config = dict(
    mlp_ratio=4,
    layer_scale_init=1.0,
    max_precond_dim=1024,
    epochs=111.1,
    adamw_weight_decay_other_params=0.01,
)
Rows from block 3 of a small audio frame classifier, named by matrix and row number. Rows with one number belong to one neuron. Each number is 500 + 50 x the weight over its row's rms, rounded and kept within 0 to 999. All counts start at 0. Numbers have three digits each. After the name is the row's rms in percent of the matrix's.
After each neuron's rows are labels from the 100 clips, of 14976, where the neuron reaches its highest value: "responds to" is what is common among them. Only what is clearly more common there than usual is listed. The data: synthesized solo parts of chorales (CocoChorales).
# fc1: MLP up (model.blocks.3.mlp.fc1.weight, 1536x384), inputs 0-127
# fc2: MLP down (model.blocks.3.mlp.fc2.weight, 384x1536, transposed), outputs 0-127

fc1.151 099:512533504458487444554471538432503416503537552613452559541468584481505499521454472478436549520557528438528520546486468516533535503509608436537568425620500523480494482443439463531394428456518474419525556540427500499520433550551542474455486512505506408527600542534495534513387621608507541513600549549513548463457482493509420399537451482453468464470523541419423530493598528581492454460488
fc2.151 106:513437505542489455469540567536578475506519502421476503506518546516506410444440528517491422509559478462599410460510535526540495412575477491500530464492564488473434523532535598604494501524451527548498514422547521453595538571431491479518450444510387575439613515463514555401534523456504568513521482486527525438480519554484504437420502539440417491623626470466421456484505497560530454401556
responds to: note A#4; note G#4; note C5; note D5

fc1.164 105:476561437586508532529638551430496453484574508486481533455541517557470462427455487528584472454512532612514496494482425507486489493536579503565528420621544572484506528549568454517466572497503562431576517584509453444485517516485524520559522558543474440453506472552525409333534463537573506516448529405517533546494415535429527495446459501465518475526536433530553528429452532574571548499451
fc2.164 112:487480473548501445513365518489547481560449509535457532630552454583441535487430550553453526519438475557489560519542402435533501524539531464535530567465467443544505551563454586498396489560521552514523514514511468467537515493385483463530513451548509539531442593524509516547511511550607484414571541508502541537471404479534555507495510547564482506514545597404486513485489482467567550467547
responds to: note G3; note A3; note E4

fc1.103 103:553570479472508537508463618593572499507525492534448546458474499515487544567511493535508495535496464563518526510426522520480512452480512592548460519609584506561553531514468591544474572517547467563660493540513505442497459483493441414560504578447559439541584439452484513477571555436432430423512572518469495563506665507499601474461491490519486496500499570439474502459589491531605512547442
fc2.103 104:469504492531532589464451502477510454464524409489496517458538517516512504452489540560494419459474462467445633495556459540424522500515491408500547533520439509504530471524580429507450520523604537468468486437444484522474492536590443656535519527483491440613459547498474429484598521461450442453572544529419518603556529525552507523573521546457430469512504450472544578539419460513485449487519
responds to: note C4; cello; note A#3; note D#5

fc1.78 102:498412520528466483444522546523563490470456539527447557473498573452595500351499550517504495493608450507508529375498521569523441467509500442499485594503491499494504559504448451462504516412466509579530432423471492580491466541509494470554502610515510519450453356409425499460568509511545513536410536567494474431526485436498503481419505488563486562511538419603423608460575448472507543523439
fc2.78 099:477472502477596492432476497489473466518482523479522545500500457495407547506463464504587564524524518555450431520557581475558467474466543602537504393497498516451473558552437534476444559493601527513453527569478504455437523538459489388540492598397505466477565547529493399490473462462490491468561460379536503475530564509621390511498450421466496544478517580554518458534518459547486515476488
responds to: note D5; note C5; note E5; trumpet

fc1.577 114:463579520422529454486447558571504529465538543480565467433408496523493386459492472496540522503507544531471521480559460494531542435475460497494457538413462437412434491523495496462495408525432422565476531507494567535458546462513537444478471510402476497496495475536544381545460486574529499506469553479540558505526468445460469472514504439488588496512536451518473505551571413574595418495485
fc2.577 115:467502517573501497501530535504539462487559504454636535430470500576506502514417596441555463485514397592553555545505532482563528434419520453509499553482452518544493502537488618441432519501498509520477541479524521442481469488509494483466507543516519591510553590427451467475423456450574474520543500464501485473474484473496430515463484528451516523589525481458507432559438541562559467525489
responds to: note D5; flute; note D#5; oboe

fc1.15 098:450555477446485459504556568608467513543525516495372552508464517474528505431552472462435495489489401632512531513576460533550544557500534504531474466550545483490458507533514417527386491536549539403427460502551542492519454490529483547526511478568505515497476544490552396508483533447505479459468447485471507485441521510495669541494381480406446512426508435501549544529563538544510517521646
fc2.15 103:533492450385470467545436514538548463522448464551432443578547537519534471505530467538563514513520501490510526537504336502496478494409570550420434540523543339541502543511451558502473438550496627568486531486479530575489462564472528446417394387569448544523480392481571518476546533538500489537495483593480445473486485493487448467458523587439496457460504502422432462502458542474494502528487
responds to: note G3; note A3; bassoon; note G#3

fc1.400 102:470560513502582509518460537473484434509488579435485558484484433493533446582418546535506494529510530602544469510441519480538569475424480569474501432485589523469539397496487519564480548576564551506476532437417561512481495493514537453506437604437464541539489397498525516475604481480561476406532508458474571559450458493556447526464604466482467470549459537540461475472403527482589486549509
fc2.400 111:502431494546484468457520499406463549385574474495549509515527530543471574486477492487437574595529435610463552498544512412456501468444427538421423514515558477454636447544517475509495485529586571437518483480453513457502484524472452626433451503522405466585455495589481546520511473396427493586546490451448427557484527475483556496536548561489576450509541448537489414560519519481483585508585
responds to: note G3; tuba; note A3

fc1.465 101:522456516497499573468501469582495482469562528544427504488465517492455394507473565566453417548575521411455420444447497509500440490539547487432506535394493554574534568454500462500457459460523474434488430544560586475542441509436484593539564499482448536409516441427458513554577466441448466516381491536528483470361526521506585433421493517501475481502489539505532551543521396519595463529491
fc2.465 100:470420560452466503538472433524514596451507480447425531502503507456463544521427435603534501539453560629483550486521439492479402493497514513472502438450497556570595452515469514536407502594490509445499514485482508491399500545488580463650539516493524446468478485488560456400526505476585461534578429427472522545486454516557453486438512466508537449447502503516600427439454469430566500450476
responds to: note D5; note C5; note E5; trumpet

fc1.135 100:517434518448504522505540537520487517503369491487421473501510581519514406612482411528422533509481487513492494475461537523491487487464543558467567461488533475424494449510411534489478522512550474488455461500455542496424430449501457531543539429545498497556432443511504451418503543432480538491434507434575457495511468558408672544506523479441431563476500557532539483527505442570541565458512
fc2.135 096:440485527378493601455556534505510521462444514407466566560548551413506519447523481483510544493602390541499447514438492504458504542548596548606604513543494421511503446466459477575479544503494446470496430494467522501544479479505616461497548394537447455461501592494529484555509539500595520388551553468536509559536601456450543482492504491469614479495560500499554533490481510510431499446444
responds to: note D#4; clarinet

fc1.70 099:519528485497426544522472517483440482428485487489553517418522538520505639452483479471473535545417471562536535486437402541469602560522403507516521589515565412630499485479429439493380567590481438515407477465385443480522496465444435488538543505564441519455491543568551474536455485459480554593541492464524468480400531565579561483440503566473493467473499491465560524513557526392478473418452
fc2.70 100:472507494489583579506501492540522528507493396470520407556526546465546448551579545497543433461495518432433515548506494572455496504532477448532459436577526516508565561532515542508442451574505500568474422453428578478443485535488558484561486555575501573467626437490544492539490510452439471458410513511423562483496557475448460519515551468466406552423573499485430481407473514487404538472592
responds to: note G3; note A3; bassoon; note C4

fc1.82 102:491613580478460469596407527509555514483447487494578508515504547528515504482511437454440466574495512479521547479448518517548512547513554511599521570527524449545508499519385484433466522511444470509525518589491507523563410568483581480528524491489471454444470434475445567510517549520477460586407438532422503554498527433549409469415480520551418508555487479457415443492580388492594500527313
fc2.82 122:467544463465536459407442446477531524531550549477531548490456494542484518573557514478498440502588545469501488484532526595455508521459437480494462567550585540442509518464437489500395591543513367480507437515454579451490499480533492470506468606554503492505518527518506479464445452567526510444439479460472500469509408506481577478515492456516522484516559475641439522491479501565426499458411
responds to: note D#4

fc1.275 099:454464509465573535552477457549498570544553598521515413510514451452515559588499498463556450537462455479508418483508447472509485470434554586512447524381490526547471538564551480509436499539526440498518546550425449535551472518585488497456470532444485515488586480535410490523521434542494469421449454565552396507585536551519446418483489524497467499354524522431460501496505489440596517412453
fc2.275 101:501513454450457464548480534466413471389549528415532519443514440533556570465581473548422431445535477514512451498467465411461467460512504512559459502587574545518459464502443439564506421463538499528419415492530531461457463504467582487595494438507447507581426536520511505486475469494553508500495559577486514492540453396548614446411472470528526491462419449582549470484516478560453584468500
responds to: note F5; note D#5; note E5; trumpet

fc1.93 103:515608519444486454471520584470537483459508581593452594461408524411470481533445497501486482423478540491537494494502461442557560447514542451567462446532513509476472455524482546496477505510528508408519540509498560476524553512552545550518521574520499484411513526425451554478510509510488481445553621462520539529494456509457548451490514512433488525450495447445475466556516561504444495504562
fc2.93 098:539573444534475541455532539524573513535522590400445524510416560397506445608470591496474526463528563543468457437463477471492560472555426489539533361466479510423447526562523612553515485520390492461484506462489481524581456508511424501519495459462482501550482550483507520465428496511474377497475495490461464450418538501469558526472542463503396446478563548526533421480500610455491507482510
responds to: note A#4; note G#4; note C5

fc1.295 099:491555514544426482510504423474466539642556520527488450474472508581547421616535538482462528590508451526532437489558524513548438459486469541611528508605497504424413573515633501436498445449440484590480539465462493476468485436502512499463467516454463509473516491614439611503443600458555472582553526494544465478467528472510521483487508438538546472503560545527403554513512464435511491541573
fc2.295 101:552552537445527523640522491493434478466477447465457462513519517568441475558460570541552513566498435515621437507414470452583474450457497484470451588588451469513500547549500502464493489547453506521499472474513519537531512478429441484465460451537604542478371488440510477560492597424491499576504505541437563515519461492422566421537443425457543569504505555547437553476444522519451483492462
responds to: note B4; note A4; violin; oboe

fc1.193 097:526572518584507469469609439529545545453476473538516451511496510572445573586455452509507493504526496525391415444483472534538476482504549449556600508414510516555446532495466416404485563510517621570542489499493501499567449496446544559540569393595446456497489546503446542591471468495535509467505555525465477405488535474443524388511538485523523560474547412519475472505538452564556502518539
fc2.193 102:431408605448506484509523558463446439431524541515434553515504478486593512525580458453513565486503525415424474414439592447450530499516534435532445620526461567556425485541409585536379546514535463460578499589472508458528529461510552467510565462505611506516517520488514600485549493514450533436513475450500502474568460526430453471496572571450559524498537417475507479559587508420523416558556
responds to: note G#3; note A#3; cello; note C4

fc1.145 107:527571512495607522580529463542524450522440513452596513430529555487499480479528451506480511470541510466468493416681442491503557498438484473432486568411528464506534498548602586365426481520523425526465473539493513543443476502549479508481530482402491534475485477409535567471505519398500578518629469495540458487594475512468457489487453456538491486528554491552571523560416504480514558549538
fc2.145 097:524510402475493531532474496473550377488464518428604517508547397476538486511515546518482460434637576480554495591469521509440491469453469489486525518476514495479484524512438472475374591488427499544481475562473487504557457579481548545514522489470468511480502464432461545513431468566494433532488524540457495450469556526560431416448576523519437501457516466423608523576400547512494485459478
responds to: note A#3; note C4; note B3; cello

fc1.232 108:545443512416541470507504523515521557453449468554482467506509523489523520534516487482478550496472567504452496379545457432463501514534482524528561448398495510507551477339486573535496484491546496499590478529556501536522444623464526607411544517540521566448520539458405490458494529507487501501376521520534475588490584530525454481490554482551556475474496597546521498442518425520499510559554
fc2.232 103:537536568412482511512476496550485430554477383510412535465403466458405538483509507486563499482439604500473485624577525488542517426522492548481489474526526559459545465473475510505556564503495504516512484464485468457464561582558403433421509552569529532536554542492445540489589511441497475527590543521507414500537482517447518471474436477492490462410521549499517563510512484509554480463430
responds to: note D5; note C5; trumpet; note E5

fc1.674 099:523515443511445351385571506547552520522508548465523453495465478612489540590455494550494591537529474613500434488484574562513438520497545472547499507445470463534471508472454460398463528415488577469473552527488613556533488538512461520445527440565572558510424593640485522611498535518524635540451416478493513500429376431430511491583518476414510520510484458431468418563472472461484474481509
fc2.674 104:425386613559549462532532516450558478473448537454521492533464545568631577489632484502490513546568547552469416426402492630516505473509586485454521559488429536614460447557536526505433506505526548556517487534492473528617513408624506477464545549427543522516494414491534558541483461422546568464472430473514495526547508538388517501446519475486502508516509391512526441615437533520462383483531
responds to: note G#3; cello; note A#3; instrument: tuba

fc1.416 107:464465574603481426476487386533472484505482549561588452492475443485497506524509569463403473612513422423489488511403503520462489505515510528378431506545515465550448461529421491517537496522373491455557543468478558439501463578441585471540405617415507571449420439385507600414529453508511480446563548536384455504478372614492533535493536504437402518501490496434496518445458544484562547519584
fc2.416 109:564487434500511454505520469528449520513531570522528452482487560550542577478549504451560461534604575524458517521572530538542535549441505552484350556509538492436530426500456465451584578517562574508586415452580514500490459444518603512421471497468434515519505508483509507354522491552629459443515538494560506455568465520479534547454474509506560494504464545545477515556509431521508586541497
responds to: flute; note D5; note C5

fc1.142 088:507515526508527424468476535512497525445541586475532509500521477554594506324529409474459491518592450541562587557544445450485499524567436449538463507555584451603559470433389464432450500477534525512521510523462460578442504490546521556542474432503447590478418508473463609437457533389466562570593503453496492551433502495468353473448469571469466513528460478443399505472452512478560537479441
fc2.142 095:536504401488542436469420580553479496530475611506492448461485458497452432514476550527496523419542477528579550548600542505497526479474533406532462389513461513434540476494452465428458558525567517495527497497479580420483527478536516453541445529524490529456535483427505518411506481461419455590506450428530484483566467521448518433500513388508483458546438470437398478633522475532465449553488
responds to: note F4; bassoon

fc1.569 101:498539380427522456504456465459473544513464489405518486534523481592508529409569501467529512560487579536496508555551549537476477516446494471415495519412434567490496520483544523466530434485482412491460440465515518496393450614531516564422481483535549424562497446423468528578482576512429499519422445501524515533530546511416545458425605468486436481546563450521434521581567417554510533509388
fc2.569 095:484543536570551475416497466511467477465536558457572469585537576466468502528454566494500437549485461504511436433404538510464554409479475516540549524483458497491469493507470482477405575565511450479457474379556444330573517447435476507493539412569485488534524469524471489580525503523500406481491532502567494538466493518511573448536506486508488571503501518521476511566596464486507469486543
responds to: note F5; trumpet; note D#5

fc1.755 101:398425497500473437473507554395488455513493598519504494510505484591448495523527395486556516490537483485570474481559441434516511450468499469467355550523510570447478517550418490453454529545450520516485506563465558478544520467490472484567446416538539540511510378517497403514458526520466524502539524511492459503441435549545427496530573457503539505466544550513482407472446501539496459422580
fc2.755 104:400521547531442489544503585512467567502484479552548484473557526507454465538531587576563513527490499470458427598494557517496528518468431497458479492555528489575516394468498509562503426443574439563389530441429516427500454462420516410456472496472561507479539447488457478442555450448412441579468510480572550480462555495516523493533464525506547581635505487527480535524499472424449578567462
responds to: note F5; trumpet; note D#5; note G5

fc1.139 101:549454531517480489602513536613439565445494440481491577557525454532497581564462479482582567502539519504522515501489478497435554488472485432487491435472473468515528438406508622449510473481490530510415527506436466519433482467499521480442502547519443563521558521560459521520452592479472537514527425479421561525613489497557445535427546506508599437552446418641487421533477566431573439473540
fc2.139 097:506504443590534642523497588524500375478506501544466412533547484476552457603537496479476437538487569485476591484463443420505441521452490541495474508530535494489466450441485458538460465593461426501562494457469509437554462485468511493329514552461543484524480440514548486460493487554520485448495495491497534533490453500502477459466584489521420445507460408649389519497417564476508527547576
responds to: note G3; note A3; bassoon; note F3

fc1.514 105:522583499435425524519546413522472504473524518518530509530492457468500451424536378480514460534418456580464531478519480522499403520604484486550495467444607453524574431565446506556440492477437513510441518477453556511593567469446433518511380435479479405498493462504473447417587592598411520498541589431471551534520540471433512566541480464490475462506474452482446564474546524505504487470497
fc2.514 105:425487537497508515558447535571570505480509494475533528454509437508557520537523604520488410501569470520477491479467462540584528505505462553486541464511464587489399476459421542510495454486542467521507574519464453373497492551581471513513467491551383605434580516545571440487519455492505482495525481498483398453486453568553472445471390637526495537478491540490574446532498516481517501459539
responds to: note A#4; horn; note C5

fc1.469 092:537575525502443461549460529527471428480531518472479576482452386538460428530487511493527559524450537542532497509357586503490477516510521512525453460572486514482485464599378480417492495481562490573469390502541480431486486456514617490482566654393480507501543490456608539652556463495501469464463550467472599461483550520485454495495528508549522472513490526483406499437518538462565496533463
fc2.469 093:556505523489488428373468517526609564450500517528539501505524508569483560484452444495519510466513522511601446523522504448530584639460514568465424459485512446516451449468475499510525463527554541566485508452451465511448483543506452484379534516527357509463449467525520520577530479509549586557449547469502437467559531468523540475584519586493531541486474580532462529551495512453432528484512
responds to: note A#3; note C4; note C#4; note A3

fc1.573 093:431573623460405563533488493480510417508539499559577587498484471516450471576526503580509461480515636476528481478498585580466503542453528543571533507587497468509553518511466484426452498491474551539599500494489514475451428571430607471475551543398520523413590505508499498473507509399508477684476519533412520475475537464534462452414544400539520445455497433466439475361520472391475566518471
fc2.573 101:500573522559511452428480550501563543479540499511510470544430539530415576546487514509543496438566530491498529466476565411476534523465402578440490562473475502399459464533456429567367576561486487507501515460528565453450501498542428579481508494529481363531483634510448520426565507484592628497444551523470500499523583549507588516426516548417543541514516536507423522612472558501387471527465
responds to: note A#3; cello; note C4; note G#3

fc1.516 102:545472517455511486514515462441479456507513551458529461439474505482514464626436515531467525488466483585532484441430444597552492475419486593513497563550523569440470500422406550476453519503418470570529532523538606461511538458510549523514560432493536549455522564466490600488500502570503421555541536564461476557473526552397422560486540531462543542606533424467446513486577436485454555525489
fc2.516 101:562528470492550493545457412458472423493552562479469434483502564558549525456429429373610445468535526544559548447522540456519532530497556556516566401507497352478558426500488454481511478446489498433548443524515475478457462396496540657439470501453514537546479622477493476452493519455555496553369486548543484436470399492495574524509521521502593489554477485534452506509485418481455516490439
responds to: note G3; bassoon; note A3; note C3

fc1.385 107:540495392529521448535490510480493574449425499462514476518469450557536479439501533444539509473450521406443554514500483447439515562456479543515418503570488429464468501509465593520427492542434530497567479490538467603512550414481531545499473395453531457478494432440450452522423423479526525548545501497582474474555541407523504486505560484490474472551609660444524547565423491512421562429556
fc2.385 103:547484532531523468552480500415520446505472409376470434537503439416558566452493605492454486514492484616560493462484491511433534447525478478495440521561514463460472532390556488587522529507525451459459503429570465416469484562462494475534489460449517595508497478597469423574509488518551544492447421519484593488528493492464445505507543470541509529437546494399519507479438540569479524493540
responds to: note B4; violin; note C#5

fc1.659 092:517542477448506504588562470464426444573465497447490495545500372420477504465546502495529436552522529414536499499452612480434498545529488471494447591546477562574457557502426445429486513454400483521372500449510474548521445542471506444445505400422468571448473402565457550433556538459464432511484480641548467519503489432517452485501583521499467529526424562572482458513500463447531536465557
fc2.659 098:452454516517563494448541538497536537456486502418469469473527463476577545475576501425516432476449438535480444500485491519441493540517496493541537531494488443403506519496425503531546419661498483628405521505539487476453483554462597566501456555514457449478565575507464467426418437508530509542530556581524478530505546530560502537446549468504489550473490438511521436498465515426531528484477
responds to: note A#3; bassoon; note C4; note G#3

fc1.364 104:426534529489523486473565501466602442559530477554547405503527439480569548535534564493581521445476457522465513429398548551463467495525493484534521511412489531389501527476563541538460480451357485502510450493527548481579420517443644485530543415553559505576487544578477571428510531569472511462440436517540532530537431556489422507457621428554548468487521584510454481475612481459448464500537
fc2.364 102:505508475494539503433439522457546441461529478491423468538483428424598604588531517478456489491541544469575520471515536473499461524534466508443547644534568461564457525529429537471514522503563486537531443508482416477499427413586496509472564500452488477530502379438531554536483495517446533498525570526521507428447555528486478489507527589539468538512400475469431411590508517511551491460479
responds to: note C4; bassoon; note D4; note B3

fc1.136 105:567563506447464479457588533351472513532641576484543453550470541525502459517432496474513497426515478494515480477519510514378496522494456518534435562592571551539429429494457501592479446400550545453534538641526425516477465552552509482538539494409554530448498526503514502586516429569556463441497532497498482502524474403484434501520507528485495453535506514506498505423536522542459580549496
fc2.136 093:438488414579454568456444414502524450449502454455504504506523540453502499529529489578494445483463572506388540440496506530499455453367578487479508528440557522638533445473531513554353492614543615504448452501400569493497520526518455493474522602526608556447460459590492436549554491564574528489501530427479521479532492459534538525464470465521479490475578564492513534464519488491533486550579
responds to: note G3; tuba; note G#4

fc1.381 111:438522469458573514452527544458443547427392430575428530518494625494539487471465543491440507468483441459516481529585416530440446497540456443579485449383527526415575526453562491563451519527449506488441450539548457502502537546473468500466541600553417545431489481436473533434521439436465552454379566485485449504504543512547543500430472529513507547553530543575503531494570510529500420613553
fc2.381 110:470462534443443537432432520536538506421502437445451459502474464473462506467503397598586410490470509507478497498461494499487495433501582531466487468529457490453482488542514474487463591516494551470434486469507478431495518524614479481557497522538499527528556414548513529447523464525533387555596495478464531520474468467495522450458470592563487524506644546407488435502512545560544531488520
responds to: note D5; note D#5; flute; note F5

fc1.462 097:498530515518477474539486487517450518510518444495424575565495479509420574436502467546514525498506384504490490504488446480423497444533499513531537506561517539429545623465466468435433505580506522515515550519531486513462483607544522541614478506553588502531527614544474470563557488462397459460506443435492583493488476478460533481469458485514494539507493495441575469471473579493514458594528
fc2.462 097:475498531503472556465462545557529524519431438458533563639471423537503609553453556533538479468504460552473516527476483467568476485495475473567510535509509507525455446506465469472424458538466399508560552446589509456479503517486463425381508531538464525481507570512437531472561511570529573503520540522533477558428443577565540517495617506464456512513446519436491569481497568488542443491482
responds to: note F4; clarinet; note G4; trombone

fc1.675 101:555448532448465552438441491554567565465511434517436418481520498464471436550464616477562496519494533462507482529540487538555494464464408478484495483467473551539442475521547521470496404505403499509541465560507581474489510513587408561514480505495402429425533509493487667431459510459555461511463476487473548537555489496474535497494519501461561463483524419510525507541520545492494485427443
fc2.675 104:502483494569535541469472575491479546485528472454481540541507545503442464574556480486636493479499495449494406544443413414418537408471477408505578559502424598481407545464511474527454550510439482551517475463427511485499569526466467534520524499441516530500507453535560600420457546479429389499524572520496419526537461538435545420433469531487539543499459550476504496467415583531552541571455
responds to: note F5; violin; note E3

fc1.617 102:496455482453514469576496572504524501501472441475500554526485445547534468432499371562581540476601483444524501540511441511562525518530491581419609444523494443528462441494415493462493500489549434479525537430546387561461495530469524602439509524556428487520385596457435520608578569510551477422533461509487572549449496516470434482501560494596507517512399514507526500458555552558571509501440
fc2.617 105:468528515486420495478466585412409417477501506441425578444512541506526538543491570401485545509541510467455627504526495470497499548556458534410537401463527491526474473435412466494437583451453464510539446447453528563470521504536538510371490440507521533492535433492544576526466525501469535562408533575505543493451458457461498484546508492490436479462490491507478503503410527550537474568546
responds to: note C4; note G5; note F5; note B3

fc1.432 104:480534506499479459444443469463494505423499492546488523530455495546486521470461428455542464453505484518549502417522512470511438536515504486449477501488474508365487459505471545570557568450414513571470466476544490550539495600468421433540423380434500418544429504490371495496491545574472494429382546515564513497474460530538398521523533494418504526595467564464516495545487506641533489447396
fc2.432 100:509448533513529432479558582571421570473524488441499511439461498503482493483503548569490510476533596539496425485449496516500483500504486531443443553529478506458397524514429500451578413438530461463514510435508522428461505522511479453379487523514427524455511547506544526458549519525484570531512385496448503516579541587601513516461453442445475453512548579465494524519434470499530472487490
responds to: note A#4; note C5; note A4; oboe

fc1.99 101:514515530469537449451545576489514493490504492448385548562554400600426455433486420470509602506525449453472534483362530584491455578577493469525524502443497619491414533526396446558481519560539530464537407538535542536438514494510410539446486496516499510521468451408490527503528445416469528535476487506445512471552474544431581490423467539417500466495518522436537539452448488432450389427555
fc2.99 105:558443431490510555446556477512545535436473487504526498448512499541539494445598537551585519483476558573539473527440418576453582484581554491491466521528516427577458418541489506483408519539491474413525415609493532467484460507546455402510438490504427424523607646521546543528526536570374462467609555532475532567558521502515472458574517444429482509465571489533478475484438508544545562518477
responds to: note G#3; note A#3; cello; instrument: bassoon

fc1.715 105:467567448481476506554467552480570495496541551546410584459466473435479509539519518484552469452506508605427502496543492428520442431523542468521598450539518473411565512472554521453483499456564506485353521445471539564547480518433538468535506538414565470444476494521484567482452533512485521519444507499480551473507467561482512490520457516555417449436556508541561540479498562504464539498575
fc2.715 101:458494400520475564470499494476547577502482574490548491441470478487515449463494558460513562542460503557562519409460489491498527454476499437490432560490457486548454495546550652437539459546516481472503545496498460491585451435441526475487579398507417514469475570451469532408558456469485450519551481521452463547481494482554565475484492571499449517505475421521501380548571465425533445522515
responds to: note A#4; horn; note B4

fc1.111 109:502590458353575470503556571507474530504559600512472506475524486480458483532417512503500492459505484369477533498520553460542491516554501401501512472493486526551553492447524547562521453530536588477490442412559524552453517502515398486500595554552490477523542560493544522515583515396467441457481473617532451524502588481515637486527509430469572529320511400489454525473578513516442465485492
fc2.111 108:522567507478535465407393440518582496475490462558475569514461534408473473528492524647598456478503535531452536576537456556529545622474472520505494588486430522561568536499538495488462477514512453441517527410458487522544471548504540525537560523516478511522528535412512467496483437563495440476512462575462428584558539435444581519499522530544417472416596489497500542498482504481494556504520
responds to: note F5; note D#5; flute; note F#5

fc1.660 106:479520489569527452523475467469503535398517617445571437529446491514615613527508557573480549500520541506546536516537411526660510584506558469459509500455489466447468481453461464440444476511428572561406555582508537529427459554462467405534474545310533539454418377480557520549483450549423536525643434463490443510486385470475428419504527527555524530457495546428488495500506443471414446518536
fc2.660 104:474527544452497356469478540534417444532424500506576489485521520531483414500471523524499457481515484452467549437514613487444565495491642449457461496502566537453591553417536526442565466526527514510399485402433587579447536465489504532434476511474555585517491487487427473487535477532521481554487450499547413544630486457495527464415476540478455513480476476464588514465381388490518452506457
responds to: note F5; note D#5; flute; note G#4

fc1.285 106:420478548442486463524527481529515384543459470433558411455551488447520606482554572508490496527450497532517448520464499521520599494420580490440431499603574453471525475527557619543513500457425425461458413440477486463408452459553580428595430469521534522524507508571593571588421500465461452418474483448442459532482489413499532481568431560534389482517525511492459536457494534532548529452521
fc2.285 094:534490485497544412546442496404510482551515474508371479529492516479556531468476560494545456525454460509485485552476534512464476480471472484509365449528504505502517519470434593493500555521473534534475390472491414415567518475451403438462464478376547562520696584425565500600485530473543423517561542467569575426511461540448480562547540430560409470475602509473475578560429485477494569512480
responds to: note A#3; note G#3; note B3; tuba

fc1.743 087:567483540446525444520514474490474541412434487472416313490506553425468557556522512507457434530546367545517453557418481498545499599504503543527422510480571585506468511491462505334391435441492412524573491446519480561566493446540512517504514521564505508606531508518546528513535519490574434494536503482568487380499460530594473564625467507502493555544494444505465495497450579503545553447430
fc2.743 092:521478425454477517524422487504430431482513480387419416546509605472494449502481510475522482440443519472426491499479499585487501549511523471641543542513478482493526499506467435524444461470455473474520529529509599414525502474532493481614455448393530501564559484503510472422552547493528464529487512537483544525464497474497570475507530611503492494464475540507460569470537441492442629491512
responds to: note A#4

fc1.665 102:542496441393417408460501556578507492488454526482384524495504434519570503548502473504499462604492485581510397539506498382478466498473429434510483498447466421442637502469515479504490512542471540484471471564480509499448538518494471521528531404481541552432531499514567477441498456463547485526634509498444500413543463651538471504547593509525485462522441454561462466427431498535482556365613
fc2.665 095:588521522434467541531457532547545459506506476526413486562530485551451452527496553532559494498485495413513519584513570534516522567453503555448503528520531446407453518404519391599493539594483461454420533458550554511471562529444469476520541526565670485505567490484576436510518545475655461467435492509461508491527562468512493513398434530505508464516567596482464601517403497527430561473434
responds to: note B4; horn; note A4; note C#5

fc1.467 101:485543433487437478502482476544458529431506627473437461491479513441438467351577483487538474544396506437541551499502476520438445490504531536508512508629552568536517519543449474553419441442481563575482488544416554429503494479525422572467509404472404442495520468500492441425573551518539547492517533588555538451389458430467492583504556526568466542500444616489433400503498514487588584441530
fc2.467 096:476513408497531520502473545568547445534450430526449450574612508537566474516473508516466557493489505485491530519514532506513425590507442551566454516435449479562492466507517514543424359597588455579521507507446524488467526500434555429520491503515506497476486516514571591423436455490503476543530556519453518549502447537595488486593516463575434550528532505472477397507531558423561507517694
responds to: note A#4; note A#3; bassoon

fc1.518 101:484535483450457482528422438565461545547430601432455513527476369521392514475511519512527514492532461488530449415544517389578576484491504553488414528572422529526529571503496542542498572434491446557378545483456524473632451512501526458484508457428580480403532420503512517494479551484475440519458427504466480522478488515493524445512541482483503493493468562488496481436419433429552459452532
fc2.518 098:415496463547511604543508534528573431404467470474557472517511507500527426597508589484575474442483492499558491515581504520486480552503434444485475518482542555481537426500576477535504424527508503675385387444455492503482493483449487495501519522494450542514511595581510577416410424453459521482472507473495468475466424464520457471416425444506477472557431420508542420557578433478489485502584
responds to: note F5; trumpet; note D#5; instrument: violin

fc1.235 108:450537588508536530485591556492557505501416499508435538550520468392514384390520473532489537437476549532527464489474432499532506421418493535536459514536543512499494476443555481493413510446493471564552515536499529517510469484579445397512536434536526477511541495434487407524543507538546480497420507514464462521426462592551527491414533508563612508572512504485475463422455520566479543366558
fc2.235 103:456474512457405508527497590506560517514589414535422534461447423615554463486560613457507528491455451573508518565549409523424459516504491430465458489466512433629506517545441494457427434547544440385439507554473473453480465511411484465563486438560510505478453619430493547430503511500472483497599425503400497526522488470429480504484589476446481541500507527493530504517465501417464521446481
responds to: note D#4; note F4; note D#5; trombone